From a checkpoint of a small sound classifier.
Data: trained on read English sentences (LibriTTS-R), 15625 training examples, 149.9 epochs.
Rows from block 5, named by matrix and row number. Rows with one number belong to one neuron. Each number is 128 + 32 x the weight over the matrix's rms, rounded and kept within 0 to 255. All counts start at 0. Numbers have three digits each.
# fc1: MLP up (model.blocks.5.mlp.fc1.weight, 512x256), inputs 128-255
# fc2: MLP down (model.blocks.5.mlp.fc2.weight, 256x512, transposed), outputs 128-255
fc1.327:090137140063110069126151159065083107116181176158080150123122133124121101121056158098132112107160137133141178155186160156178163131091139144178142154161097128147117081116097160088104109181187148120134145146133127150095041160133153111123077159084137164109112137126136111136156119100085144143137151124116161098141065102116135152151126152102093122162132142105142034125102124102110059119120
fc1.328:131169133104208094083110118124076167100137166129191107142059048133163106129121102100113110171067123186068112119089094115130160141092128134130124142136118149148175141104111075119167151102082124098129075184103147132162164101151076116085119115097103177107141112110075084085102162131156130079097154145181167118112118105056143035083177095121112191137176136143171100178157186129095169097123
fc1.329:102122161140101145128135094198135109073088167099149137170170099177107111127132109134127099163128121167110124107117168085164150116122113097099120144156089160140125117146120184117161103150153144164126157162107105166073117160149169121084108147153070106098139168152106130114126113200076143125114136124120162152161111133077122140140149101100144145178202087148149107184165146140127126179186
fc1.330:154173134084144140091150116137110113109158124095099099132141050098148129100128117115136126158117148178102108132151150101129108138161140175112144149122169087164164143142155117139187157133103131118093154131086200141069184178144088147146133112112180166115135174128149138149201132111132097120126131107161185086153170106101183143134184106182103147072119156188143112164093099126131168109111
fc1.331:083081138087132086095148091099178083143108135153129122157187187109087164103189166149129083130095084133066095148075111071135125124154089154128093125105074105149120091135098087135121119146144106068161149145118110137152148116117145128127089178172087147096113162099091052125161147094144155144104121136127119150061158131094186170092075089144174153141125191115116097152117128172126117133171
fc1.332:108134178107154120126116125113147152101096132130131112118154197149118128121105167148169126136071133155159183115140147136112172143168136090092154126169164134111111169140144030117100127156098106059142180141115120105097095089159106091109128150075150179087136162163099133118111102147065127145123148168093096140155166113164128139099100095214099135159127111115092115125140174109071085107111
fc1.333:128148141090066138120069164153094108141114115135090113161160144093144081071133133176151138144182102130129123112126075155089163132118123132155171154165117123145107090129155073163154129130124118171098116073104074123099184130140129086119078137158138076084160161090114143142125164152148143181107135123102145113108106091157119107052125153125148123119102150101153102134113124114171159101120
fc1.334:167125145148111130096107138138113138165086131129095177182170106095151164115079196114118165134069165159064120122108104093156058135148067135119065109092106143022109156087165182089194099232082100129150131139150125123203136141134161128089137197179126131096140089072146078123012148091131150150097171117134148053161108138151186120131121117090101117089103151112132187151118112082120119172109
fc1.335:084071063098153106129095139194125148136100149193121129087175120089093124160084197144142169126167081214120076209068126108130106108097145131146175174098126097088163109115104141079123113163114101129149108072110106168148114135170108115089167120107166100077107138142078134150119214125115077144174181154117140099131155127159103115086154184155124162102163060224111166175117139098173122105151
fc1.336:128146079143126136121122104183088120097140163091098101172130143131106067184115119124103148105131188067130093215149129107144187178169097167169154106116107132184143110145121111101124176126135137181155122153132167152129135116096057150059082167081085155167149100123141068106100093073102156139168140130122158166141131119067107162094048079154124129087129145155105129114127168158082153081186
fc1.337:096145100172170155148101124123147123120101144109125161103158082247160126143123130104162139122093139103150161071163130119153102070177163074095159091093113144200130183150122119108137084082112160141105182135149098132151150061108163122133160077159171125121168197149133134098105181145136086092125167138124144134164143092136174154100102160141141106130082100108086085162112215128169114118158
fc1.338:094060142084164084110169144110079102087128086093114142166129095078132134152150119123073127178137143134125101158123136076078175145114120137132176166116101115120111100140121133148109125084170137140175115091115134183073181083085100108116136116078173121114136110111110149105156083119087094135097087160097131149146077080241138139143112163156156127119162117119109126138172157062119168112133
fc1.339:067107124169139136134138129141155161099133083140113165052175067129171124092104092114093144157166132195157131188094193093183161138145122132150128139144131164128118139099100146149118124086136014165150117103081117092135197140153144094128100092151158107153059104187143122168145114146149103172143136178126158147132072139122092129133077151114144124165121158105131099124106096080144166082147
fc1.340:126089188127094114183074176130114139220165061172052102139118083128165083131131083040146139182161190129154106106116110180136153051053164114109147160107155124095123151120168138144086167140137119081087163135075132115157125118146104120069101125142173129115160126113104097152145064093117168113190132132093174105190149155126139149165081174092118104174135112136160103118129128138105128129159
fc1.341:158076143105102098090100121123118162125118150110140132057121139156111159133121152163077147122115065201159123173091084103117186129118093128094153197139162126107074103149143120127186127103089152112188124087188154134109175161103120075117128182134158085045146115151151133123142159102102162154111165104134092118077095139084123182115137083093156145140144154123160118119082135215084153093157
fc1.342:177128114154151127151078112127123127127164089125140124170142103143145159103185202091121100170120088208110089139172066163108173148109058113080118152160138146170129129124112151118075100122165134157129111120078165133112134090116205149130127148101121114124145165170138104157076161159135085128164118088117156169084143104132110161175151179146144091163079098119132137155126102159098108096117
fc1.343:151103150103153168127111134102114118122118104149119129126069121182142093168175111114094079136143113121155081127152126143110074153128147171118088157061064152201191146098124118084121132098181117132121127117163106140159168102138117151159071150166110142130089152127133142161106156133122120132145158093051118117129153166198114169141106123117168162122092155156149119170097060154142126127160
fc1.344:148146133105049143150127082115161151091129065135152104172140179085171168118174082142129122139117062103088141101146129141133088157150094139112070154100139191076130104158117110073140180100168094094080137154090188148085119166147110164147187173075166140092083108135102156098123105140107139096089102132101099137113128128086123137182155096097153147123145122125149089131112082111113122140152
fc1.345:111124103075139077094147070115112146110185064116147156159097087130129100158143132165123187099149150102151137132110141156157149076139114143119147128103079163160128107108195160076140130099200123084200116086190153120068092152161112153108142109082100090165166165086194105111074145141117102152192127115114124183092111099065117176139133164126069115146132145111113161131036157137191110097120
fc1.346:123095144130109157128080091121138131104155106109085109100194089144109155085135160136107108109116133111093088162096127080055126208142145170132128139153071153115115099132088143116150145115089123143163052114111115153148048112134099118077115156107201120084097122093160135085111110150140111139132133176129141166136169149057167150175048078093169131080173150098094147103155159080101126117135
fc1.347:177143096156130135196147113094115094151094070145114137119136137145105132146100198140160116182117098120093112168169092138114028076120159141157165133154122063102131175099122122167182140111102139135146157137121128118110100105121124125119178126174129120087096083092140112153083124107123108116089148118169122088112061090090141123160124144151130097149069154181130149145131156143156136109122
fc1.348:074088131117172121183203119131150141158144101112068146074119103111114147130087137122191107136108103115166172133083152151163121142099212107099070156167105177124161187091169103150108142150083071111076100195102128077126141146192078154080161112143119084164148150117099113148173055078094126154157114113137116120112080121162104059108121127142094138180096151199101159211073176158212145103118
fc1.349:084133093157133118126160143141122088154093111129162102118176139151113148143133114141127103111139080142138092161123107143132140160140100137086132114157078148177114158142098141030112175101118136157070115150140145092126131057114155130150130142139136107143152008119157119141147098154146101135101159128174080120161150046073109148137150096067105166147133132113105118161165116165066109072121
fc1.350:094092146110122145119138073145191072104137080159124148147201179038088143095135133124113105136117180148167083099092137117135140130078112168118166091152117151167096169130140128143110069104070176158059161136154117098129113178159168098153141102159068141112141190179127113117168120148144179137154125156131047195185094136145079123125118061061176147111146139091128120079141127099104203131154
fc1.351:162088155149139182103181115105135111139127130089127138138182127067121158089107148081056091143139131199178053153154113115117130126147190057105096161165131184135126130106197136105127090134148147136061111092118137146111138093134085211122155151149123155176110103108138140098160077158094122107130161129142082055172165099111140167101122164141103123093121165091098099164075138082092143135135
fc1.352:130127157117138122148154096078114172135060174157071147101158111120122094174136102084142141100142126126159147117146151099144153165148130096129120154119067187094114092160135072158176114120101184186138141149134147102125140142111147101110104213139134123146182105148144064124172073100103172130140120196128061066107121133132138104076107103141182172146154152138104140080151093143144081059097
fc1.353:104139129193125057084125189148115146163161114119147121116116145143136177134078080141149089104140144145100116167114173097088105158146234133096166132099068119127125064175082095076133093132085127132157109147125147072157067158176158193136121189102086157179106218143058113111134099140140071200096142163185097147128069119195152102067176104085148097136153125140119153096086103088100105112123
fc1.354:165107124081099216146085180134134099111197117157134140126117111095114045109097143115109094183117131091158120150144094149111116135131125089083160114133131116108117146077118185122075096059131104155141162150054117106117111141158074130152124151149125149152124129131114080182169139101176081176171147122087151168112123077127179129120107079128078138115118143143159167057132107082205111099124
fc1.355:172130110159109103087102144157133135091150145104123145068088229190122141171093109121153123119100146153100154110181080089194136121065081140056036177114164108136183063119094125128192160155151134165120144120165156131081165145160164158164127107112105062141155139150113098102174157171109117177123124130075075123130156165107139152130161127155112159136113127127120135142120124100119123105187
fc1.356:076115113115103116142166090067122125169144108109063085141166155130123134112034129126090166152145139214168097149090146126177116138144121108097112170085118131094163098091081178146172137137133119127118140101143129136130127126111131152143153186150142155162139182093084128072121165101219096095145161100149148081129076129068116101101173179152149142065154122109128196136128087172145183150083
fc1.357:135091132112073148105224114146115173207163086105105148153153140161177127178092063128123164098113167153158178130112093151111142125112155143079110107123121136124120054127110091183139136146136149119114141110109133163158078120126169136103150146091136101154138211077122173136086145073166067160112144131101102135076154119152117189121172130097125071123114141162042145066240118133147150077173
fc1.358:088091136088126123191126137095117134122112129199181127131123142103166122161113163102124098120155123136106107163110077144079188081114121170106140088163128148110183140163143103106156078118121134121171135164068155057135183093066093124118131115137088122117088160089135136074115094133211137096107078117140138126155123171104176136146123125066115139097132049137196121159150114134125153148107
fc1.359:102142080184145125141090163099130085173135063156158139133047117154117114140153140123214172095094058122077148128192163132144142117107148154091140153138197089080089115092125187144165089125122125116141149183179082191114078153087106080141178109135131079075111139120148158137188138152113131086191143141111134081134122128136151097156167119115132120054103156174153162108140144114110157121162
fc1.360:103156095140101111155064075068134076144130129080126157093140122111112097151131136152126201108163146161207094125100053175145209138108081082070077126079116129105174124111119131116158112092139106174160114081139107152187153145167117083162160165092118160129158115066049118183123167141109085090087117110129101223151089114127179135139113170131139167120174148115130090077169120057070094128099
fc1.361:101162133150126140126142196152104082087111181124070108080110144115129158121182115160155225106159140161133101166143089112137119132084098136131069144143102149135061190164121122095064117184121111126117139122147097076170134173124118151153169119110159079143132131106158119118120155207154166123034166108097184088149118135079124093131140111123111068182102108106145127100145164151158145136157
fc1.414:151168106099101113165144097072103150106121155183170107105106121090147113092160119134113118108121139108088122117135169136085158187103118155137092079134106121128101157159103186124174119139183140144129156143110108131151082116107139136141141157151065100136168165111148205102132138167129107121103128123079132146124161129104119152151139090170115165120174166139113099089144146165160087099097
fc1.415:129131124160155126127086138083115210134114151157083175123149150164120099076127147141156156183120190170161069086106158075103141119171168146168121120112141157102174108110141114097118129138094118106191137068124123163105139080113136110135136138146139121135155158092134170149155160162130070122128119140085132090181234168167151068189157109149086137082156133163161169209134168140117160166166
fc1.416:132145141130171159127130105139115105112132151104137102092169112166125111149079112151222118137158119153132068132173089054139090118106141105085146120151174075108132111123063152128112154181164098140109065073157088121112090156101047152140148079091120088114162135130137111111157130133137139158117065173165096179124094088125126138109145114148142104109095176124136181136068073128101110169099
fc1.417:067188158138148079169070135107138132100155115147106143110093113084137156083146135130167140150142141083177085157053141106114142123141130114121106115120094111157160081100151145095152116168137171127181111115109158099143157161176037160144178107136130076129140145102155103115130114127130127063127168148135127094198143131124107173117100121151127093088082090114155127151149137087139159133119
fc1.418:158152157115105155120136128144087108135122126159165135159150059156146113149112152169177175164119111134143179199116096147137128071108180086140121092093088086083145132126153127147145132168144183194156105034056091134100096065129164178168102090155111079133162139059116122135114108126173171158130105136151133089040138130145149124116147108108126129131142138170168140149100129193119129090132
fc1.419:143147132197154126136148183190182200173127142177094130079096108151146177109104107155093133118153090119113128119141150166110060130100082101116099113106173115146092093138088172159177112105180123101093158117155136171153189147183096074133116142109126103043131077111108114126148103122137134158105142086122103168147139131086133093067133113145177120107096136131140124146207139162125167133119
fc1.420:093170137103123119116068144127094129136093147113092130142157101159189139124138186110072118182156094117096150153099131085174175174183133109124106125087146140142077107080150131113147132129117144125166126107164159071124106143104078125109101144165126154102137144097179128083102139070090120155136120107103137114159173124148078140181113104162127099161186115139159121124221110100104123109235
fc1.421:119082149155044034157092087169094098077188179113167119023164169109130112111053169084094109138142126066073103102124132095171109173105125066157123167110115202135157095111148134132093132192152156107135096154195064195168101128097120090105134087087071105162074141139076097186094097181187191166100114084151137094144082105118090119188138129147118075186152115114125186091145180145122173122119
fc1.422:144160130158136142152123145194126121127082182142107120097139181124105163149122132067099173089113174166122198155129077107119117144152119180104071138114142131134124127164132141124122104160143104106043063113130078102194123089130070171136130135124160111084152083150072104174100140181137121129142084145107105124068079086153077124111127134140146118176132122127155178137096128137038111209158
fc1.423:139057113111098125079138145128139050057154146055084077130128143114147179185076093112126111178080202191135121162186131149156113105129157101134116142179131143094150140146155092095140128150129091089121140137185138161153151163155121128137150148118072067116132134149110156156177099107142103148127144132155149125152142101138102168143119120087148176113139113092132106082131160161123143097163
fc1.424:187096120094146137061152103190154143204170132135150120162143106156117106204119117100184168073129109087091119071171152127119136139126101190151108196106080122142150104149148121167134133092158190104126120128149161197108129113128107151063123149093132084174080041174187140094082072151178145080139078136141123191142125059161119190131147128181092172140170108107109083047142195123139131120133
fc1.425:144142106106110131082115148129142148082109121172077207136152171142102152158156090150176147096151102103112174197129097110118143113109164127089146230093096154078121105089111198159111134082151161091149117169101131147120119135109138141121135097118108129149112094182087110098092085116168193191129118129089101176098176172177132176084176098097176160173155130118076142156099143105089119175148
fc1.426:142103154132122143141155136086138106132147099191123093168106178093179147136119111078108085194097125116153122102098191107151095120101125079104141149130158107143170104162103142162131151184124084118135094092120147179155104114139110136165117132120133100151083158160127155145109104132128161127162110121103118123147181082060171123132094152140145161139184118070137075147065135094114117094129
fc1.427:187095177127106113137118133139206123182097111123141146165150104141153142203088125108083082077120130162142104153154093120122130109150125123112115087133144104125132144120135155106158119101128145200135097113169110143121150141108164132199178131143140117151083123104121119132109166211168098092177122087124106083181128109119201145153112168070142132133086130113088084129111090147113117157088
fc1.428:041143092109112085168192110145106114141118130157161168139061119177124145087124070207071110154107187145147151150107117166143113096120133088121163155064109200150134148137131167126105109113109076087147145134136153139165164123111124134110110135154134166083118132153112127123120108098098148136168053147072079135073120114106145123147179080133125119150085133102096180116123092136121112130118
fc1.429:209185105146111122150124166119130160095129121131187123173116158113150140074152117041057116164081153132178096099146054183149110141113105111130114110135088146134124135165087106114122156079116098134122139095153158108140172082163103125103137151102111036107074095138123143109128076105193107128109051150161144042132136186151102138125118094139086113125142111124137191161092159113118095157135
fc1.430:169126122108118129114086130162103149171110085086097153142121132096067117112108078133110129185166161096117152131142121179115162125211142105125096173160074143103161134086122112161109210142097096162140081096083135176082098130127114091184103175165112144166036137112134159163078086135056131119144152140150107084084145131116149152141118127115079112147144134097212187105092107175108083153156
fc2.327:119140111129076107124136149158194112150148132099091123090089146112122156119156114125124128136138150122213138106145159139151115201084127110062099103157123140149159120168091148140162142122108114104116130187170070098087112088108126096122147116133158156107170146143090150149118135192126168139092144098144162083105153132091161103163092143130099162097148099100140124104131151120155110173109
fc2.328:149140136152212152093111150102121092133095106137156131103091099176096150142160130107117087147137081134123114146081183145102117141166105120100169174132068111143122143132162142084133135119182119098131133147125120139124105102105116150128150095086105123085137082176108119139055096104135138103166122115116129140121155101130090116222146121113109142156111134142161145118102085126124098155078
fc2.329:198147064100055140180191146072147135104088179037129106074085126079195161139137037082135160102122137131156165078097197168116138128131108144131127150096049079149125140160176151127118138069144108146176143130138141057134044084082137089109161150127111093123133043104120130121125077116100134068172144184111164063152136134089119131063122100090155121108164093172139142106121102163192136144135
fc2.330:133154130119120132087131142108135172088132140081161151075115174147129153152060119159097138171105173132127126115158142144129155089117109112159132162157161053099122141105153122118146117115190117083144148103085132098122138104107056116146154096169163100139106154143153101147117147134100180155074136117093169105140108120119152109107105134102145134213148171143220161105073128105157124105121
fc2.331:161076185051042083123097075065139105175174136107102092116176140117119061148131149147113106077053098123118089127108089082147114144191163155143101122137154164090127121121179144104133106132158192150145154125182204131060160137168133156170113140140074122134178128129134199148154129115127140072120083097114108104153099105115150118191125185163130172150185098126150104092127108075130081116185
fc2.332:114112160125152091085074127083103129088159129017073170117156172189077144093135121134075098115131115143116147085108130167106138144101139129142136104167073173087107083146083193149118056150104121010131116094102076068056139157153088140159111101160092095168089145126099120129119097100156108143083072144148079204172117138152127183144068120137169184165127131086090133138185140151143086120162
fc2.333:132138201081139149062150094081173120127156086118154079176095130183072083043165163151110120070148128169087087108061097118196107156158189101176126135117159128156188139144148193152098124116114112152143175154101197103138116143152094063134171062122149096097102198108197114165140176116056106199121123144185125171110081120114120141153107147201110154094094134110087137096116155113098146140069
fc2.334:142095153136108106180113120197092130134140161196145187121172169140175137187180152144104163134141152110087109070135171127144080133137133133163160127133123128100112132139168081179178108080148078125097157175102125114149085096100099090054103115125159094117179116100189180085097182117172109095115159127087144114195126167175068134044088141152175129181087130167113082144115055182117178115151
fc2.335:173153096103113085071223116158108088129113074121089187135100091080185114052094121122126174117115170146127152230129107138080065142152138102078107152152129151121079133154177111150166187088153211076188130132152151138157072132143135150143099057118138128128128164060149117189192142103087169175113136104085095136118147172077101103159155075110110148132162147168070163083153139195173185111110
fc2.336:133180128169137064119136156092123107106100134141056104129120159145109122131079145116049167078145075068145081106144112084097186089190110162177116121180116100133139117144196197100095171134156163169118138083110115104140163135111150092085108116188082125141098157066144136097102126146119098149161111190122100168130164145149113141126126163188117078091107129099153105152169073120132128141082
fc2.337:100119145106112103162179186124097188108154127145157157128110145141073152151137158130138139113117117091158162106119095112168110116145122139104152059139134123154111155101049130193071106148054136167089164118146073142112162119157118131068150158151092126124148116087106180147128139141100144131072093178063149143135124143117122111136104130134111078118073123123121155116029151134103128060097
fc2.338:122142137100086132133160128134149089116107106122147122100079097117060197131073155174111138121107142165173109104174159157109120110175111115115148167166117145169099162123123155232150141095092088133081195185098128146132127162119148117148162094119170150104217175085099153092146152131062110092117082104114096113142179149102136130159107083125104123178076078122181117119117184155073114174135
fc2.339:108089159112113160086100141118106099105116118151101138137184126108110076119192153149092150159100122160149115095176115118138124167080179091118130159158152111183132158167188139094115115087145109161170131129123167112057113142157189123107140174174072073102158108099099172148106113120118129155146125078084145042123074116140151173147070135167105166091151168122190064141136159134114080153071
fc2.340:154135073145163146150091133091119107110144126133145101099109206128138132148236138118148121171096106152146096112127157104165124171126073131200138141122085133140178154210140084095123101065130113123126110189102102097076136091107147055103162154140105111142127078118065097118095124124105142113130173077142150124191215144115154082136152060169130127157127128217139143145137131138180082133202
fc2.341:152092148161149192110126179180083156153108078119157109115114111142070165105161097135118099115196188146114099110134164125183108139100133127113167132095121143094123161113149151106114156060069115074045130149111166081123185109082081172135109124142132165123173105164131117124136129090102137181132126142116109112099158065132113145170063116076149168154151115121158112121102090080121169145106
fc2.342:119163136095201140081083132126108076086162133164098092121151140099123126147083157099148182172165094133183134173121147120160112102098070116150135099118084108136071121073112224149088102052110104137149158114116113059149158104159109125137062128155126132144118126130117090125114103116077130140130066141193100128101107131112122143177134187164163121153090140131164132151161162172140070110116
fc2.343:209102124134123133085167143143177153171102082164099165163178167088107072151127103183138147100156122103120148194066113141072184183144131119132124086093055114125127146126177099137193095113146129120090115107078158121172102121145115101121087122145117147127085250167147094173128109075144157111138102108140094139112099183150093125151102110136069182141142074134128073102126111118115126090152
fc2.344:160138142172176087155109131160120066106139123096133145098137148161114122098111123104059124187136151100143117127083231196109119124117144120129178116156098098144099101173070087115139060114135126091153096103185141121129130104109089153119122182077146149123137113127118129132171167096135152129144180127079056149125147123162139077117092103206141074145173139155125107127172087130129099102123
fc2.345:171072142110120196159132094131130120107151085169125098091114175205114151118115123144094116122104090099082148126134105114149144116177157041064145130124162141099154108139184077138116041188165139098071114113112139140142092106104191110138119110159113114108118099132090092103054088147182136099143174103110131173099117098068105193180116128096121178099150062150076074136116137108136085118142
fc2.346:147119144159112117099096126170097150142167067144111126092074126176111128109152134105132137135088139130094146139080078124101111094136115078140125170206060116116103155160103161153149179114085126136119099122097128127170133125141064098145143171102138137195170106151121119166060117074086168178141150106061173105175160110151110098127166150107177139093172152188143102141148146152169136079161
fc2.347:100139081141129117055106109100169125182138090135102163084137148097187098093138189119098124143072140187137195094121156146180132072134086145159111114088123130212146156185097126164154140078074175126119131132067090139100080101122113123082108081141109143186151108141120181086104137094164119181084140141149181154157121151147116171177141151094104144116149132160118096176128141065114147169104
fc2.348:145112150128126110136172113182089145088106106205144148072127159130152121152139123168152177133167153092107066125110146098140085141108109131160118138116118137115182168166125159171157142121115092140162165149115139123121130086200115126135073106154184134115173104105141122045138150158083153132144161152148151149162131148143086127124084127110151140170080088133167143135143102097152149132116
fc2.349:120136099210092092175099044198086160109124072174103172065123150103093072159125154124134165136159177106160098107048117095156193059141151131143151106082117122135105102133061147089128109118184072139170104190130173155157094075137131090174094123134178162158178112122150100117186125172127101141152124150126143144079105154156140204132205173138125112165119140163154135152116150104194112072148
fc2.350:150151115126128130129122091136167085083107167133205141143174102054139179141061086136134133108124150160153127131139137183183108119120123096196087104121088099110098148115180135143094082138178112148102142154079129167138111124119150155149184112129121106129169151125131180148136193159086126122136086135117089104120085150123125151193082146106145114135081144102148140146148108096108121103118
fc2.351:174205135141100159119104116186081160129116133203090122120108136196113060145129101110126107154127140114112079082108163152158107186164205102140123092125138112100133183174147169146186131160139101130122103120129067173156122141131087137053158165079028191205165082159104143096151113114128110106112127136120134127129122085158154127121124187105092052157160168121156146134097141081148126117139
fc2.352:106123168126090120116082169078116098125120139124124153096134145117143040114118129197093150052105116111111125136189154088196142115140175131068131174113152077168111131161163185160140130158155195087087078084056095133090137116147105156049109185099137176104120154093109136109035165110131107062108142162149054142140110096108157133167122160120118170118175183155153118128129184069083146180137
fc2.353:142102140173085107132139119167102067129185128136125128135128162123055114136124092152121111151100135158106091174123172128166125085139082130165108118119131057134098170148102162174114054132102114100130132102131156157134059146175129144118108179130173144131153127147122147132140093136179143099147132160174097149118082141102119154115162141082076117110136123054150098039158140114155135105164
fc2.354:108171127102122111113137136129165164145166083086144158195140151130170131093171140150120151113171090165158160115122128044081159092133220132129101137110127098139181156173174169144137069164128153101058166105122115171178108068201094122130139094102108154138098123117135158136070121172060110157137135175129098102104136137179077154133206094132119131136098148108099124173116092144089106073198
fc2.355:120140102161123165144121101097121168140087131134139098121158206130108099174064173160067105131140118163142144087049073104144133125108176176196134190165144186155115108137145156173130169141147203167165174126148113143139149181167149122150134153108117103135180131122111135092100132145182104083143156063114172190081117124144203196082071142098090130104117168136126105168152119154091140122145
fc2.356:127131136081099086140078142099111194085097113180125109102138100116079130120076090140136112128092185129084086120077084124092132034112100128134145129088129156150122101138122137075107047070119082141131136102185087147196125107145136153165145082122078088159092098151179119124148140103153111197173090129148139123159134112109140177190155191115114097111116123178177157169079151097143168151157
fc2.357:149187171158147106154124141098152141143167118077149184109118134095135162195149158158163110167128067115147173098153082176092162075143113132064067142121094148158123076143126111077171119142118090140149095101190151112197174197097169098085160091158115144095135196134127116113141228138130154124090148109118134169138127143098167190101122132093119143182175153152111126110106129122179074116102
fc2.358:143109065115095098104156101139093105158132125042145162112124002111099135113112133085190125160143126116137095111131116130148147158152162117092127132139155094104148105134102170108094138112183089112158154160123118176200183147158151152124136107123187172143076105147159153070112176130102107153123080140105127113089103135168137067078115143166113159155152130152109083131130098084129074140158
fc2.359:158099156107117120073121113115056129109107120181121138080170117206102153137171113097142146025089120101117133096137131111106176122128113192172101160175109156128141154117161085085165168138179133165129169163116116116116129145080163049168198072166178133134143118111135143080181162083126056118084137110118156124189158121176110129131109170112126124112136142073177112125123117123112165153159
fc2.360:156117185109095086134076141122076154173098113180148112141153112075169168126101103100060120147104129154110122141075110143093163098177111118141115124187084189066128128137165138134174095109157144066096075091152126138104124121194093121115183175072109093138221045179097113104108117106133169094175084084115155110138136136106090163103116120134128111120107136095066123166083136085112103127148
fc2.361:145135106112133111142138142162141110101070161133102109131163184125130127083155114147119133119153082130129110069160168152191182160192109129129132118138147128119083130129145133160107075178081151135108100161106121101090120122102113160056140188084084185158162165133150085130165115132110166123109133125101194170190134079105122100090183185205106132107139066125086134146108138144093176118123
fc2.414:109118130186171050109132169127175137120130130126099096119084106129153113050150165082135155112128063120167190102137116140105067122154107164151140048100145107144089166171122127121098106127152125137103127165131116139145102127137126091131111121130198118165103112118075179136125140144158149155123187129131120144103124120073139157154074156141150100107105121159137145138102148106083128155092
fc2.415:199125121136134102029076092154135135171064095115105181120132126179129240051180203086110119155147159111123153100124113136177153161152082130165165130146072087158172167098122145110096136110110147157070096123115128127103116149125167184184103092117131108114133105199117143104114088043159131138083089114100117116133121138144143119041119127160142140058162168128109129149126084156100111104108
fc2.416:135142108082088149213107145097090075165066153116164088147166127138143145185163120136113122113101101108155156137130145173118096099121082095172116120218090086168144145121092137155152210106110157114107065062139117116102150109122120145110137213165142092092159082104128093106145146189157122145153084183092127126124129127143137140149091111134200147106165134189177122186135144177076108078142
fc2.417:060106070126171169140109171137073209119170163147131183112118189169121166072159121144129150201193101119091121128164091119103095153117085190122101142143116102134149150139147180184101133203162119149111075119137079187145129098181050124136117085095155106160145088080111119095137118103161115215178116111094108153077150086140131125185135091095144132081164154108112108131134109119156115096133
fc2.418:133118116123132093108131123062098117150103176117103146098086141175130095106139149097147130152157127174166076118179183125158167166171099104155118182098097131139146096150087138141146156082097122100081164124185152113159078120118124109152190206138150184155110101147155080043193083108134146131135130173104099143180092064090104193105103106145133095170184174173179104085139120150067109189142
fc2.419:163136128112075134084137134116129143163104144192161139152116134147191135119071143214148152115159113106120150159125209028121149196132111116149111137179073154131110084094156084107145106099110060083198104123102166096190113107144134162136124104116176136112122129156121157120118124159135131217107096154107122147095111174078132122170086192148107161137161144072094138170072189183071132158152
fc2.420:161075137107129107145154018142106119099186122100153074112178142121090106137151134163114126077142104132120122131121171119187104146108110133131133116120150125122190182116185115118187114120117084106136103208127156151165099171122160110118153097143151127118017086096103127151131092167197085153127158124126133089121145142084078059132147105104140122143178128122136169146171135111121196156172
fc2.421:055151143151154176088080114162121108113172146174108137113129153139114150144184133133143154137115090141114167104114120152141194166071136149168152105143180126129084174185139084114129091149109162149152102075162144116157105123204121110136145174110041115121121136194144129143179159134166122141143105141180087163185199120098106139083166131056101200160116127120123098060043132108153158166164
fc2.422:141086101129103127112184116132093112141138178116143093142114175114183077130124120098138140115120132121120078142115149138089122174177186153084109154146110139154123140161144103131112168178096102129076146117120124182094131099131174180166130115129103144199097150145094091182130091140130101139078088161095144147106112106142155126157137137083133217146198150042114151144106131197111160129131
fc2.423:166119138116122168095141140108103113125102104143181108092130086089103088040151120123057182135144192092085150154076151160121083112153143144095160092140090126119119101104153137121174080124170152125117120105139154154148130155118090146176160131131142103085094197116135130167152173160148127134094126107129138179110146141128185085124138153128113070135175177163189132144126164115174107126107
fc2.424:170095097134079204111073123148096134123106157144161156086070095149111146131138061103087138144151107088075167127083188164096142126084056153116124144143135146113089158148184134144072115092121172140146154038124113136157151132083198177081078139085106132131159146118106124148175139145120056172092105083188093104121140186133156123107093145157104060127122160145183161147133144113152107086146
fc2.425:176131107159097171070116137130108159150107131092098068100142116118152152139149100081155149152183139129123111126128092123160123098086094140183144119189154161191076074104078081113125158143104153087153157195128204102173174092138080088160109151153149108115155137105195177135089162120136108145157093113128126113134151122086101123095182135116129102117176163127098109133088101100130122119167
fc2.426:140143076119213143143185164167128099101060170086107111092151083141121152100167123111135115168174130147131124092141164042153090116105113116124082087119135246108180128060124125152121102143093131134099080141180144181161130166061057151083107163151158202113084137111113175166139214132129105142129103167101113115078131165118133174141172058158171153108187127121127156173064187147186125187157
fc2.427:125174115132088146140152096100091092134115128210120164072145105135130069185132071121168164169125184105102057139129085113151082109105149108152146159108098171080122060145194166136099153133142113119115130166086132128099111103101050172171112178133207127146147168160115108148151091120134122169137112134117088125145117119155146062058113138131099154147119159112145158139182143110098138216101
fc2.428:087131125153093090184134173135186150142082177135113134080146159131135140065089094074131068138161154120101179124117147105060138104095082150121143146121103156076193143127118106135083077061164119158079152144087132102125192118122108165145179173143151078138110192114105096165146116114122122108126063125078038128115109141150097155116115136178098111116172131148158081083134158088120137075115
fc2.429:136128157095104050151187178154126108148163152118121205149136101144178073186082122101072105143189154141067134099172082126089079124170154154131139179118103108117136123123192163196138162151166134152079091027076139151108096123132160142162135136100152142096134139143126146130106163122193144181134130169132101093103066137134142147147060153102105136085117120167094161071135123138105139185148
fc2.430:134117067148146094090142092152128179147131081137174149101104117088054136078163126089133166099167031182119089125097128102072154103106124124144136141100153100142115128140153176157172122142153125141138156119122108110162142125068148161136132146139097102158104080155146107151133155137123089144078130165157139161209053109113184094188147156144175147146135167121154066114135111199098141111139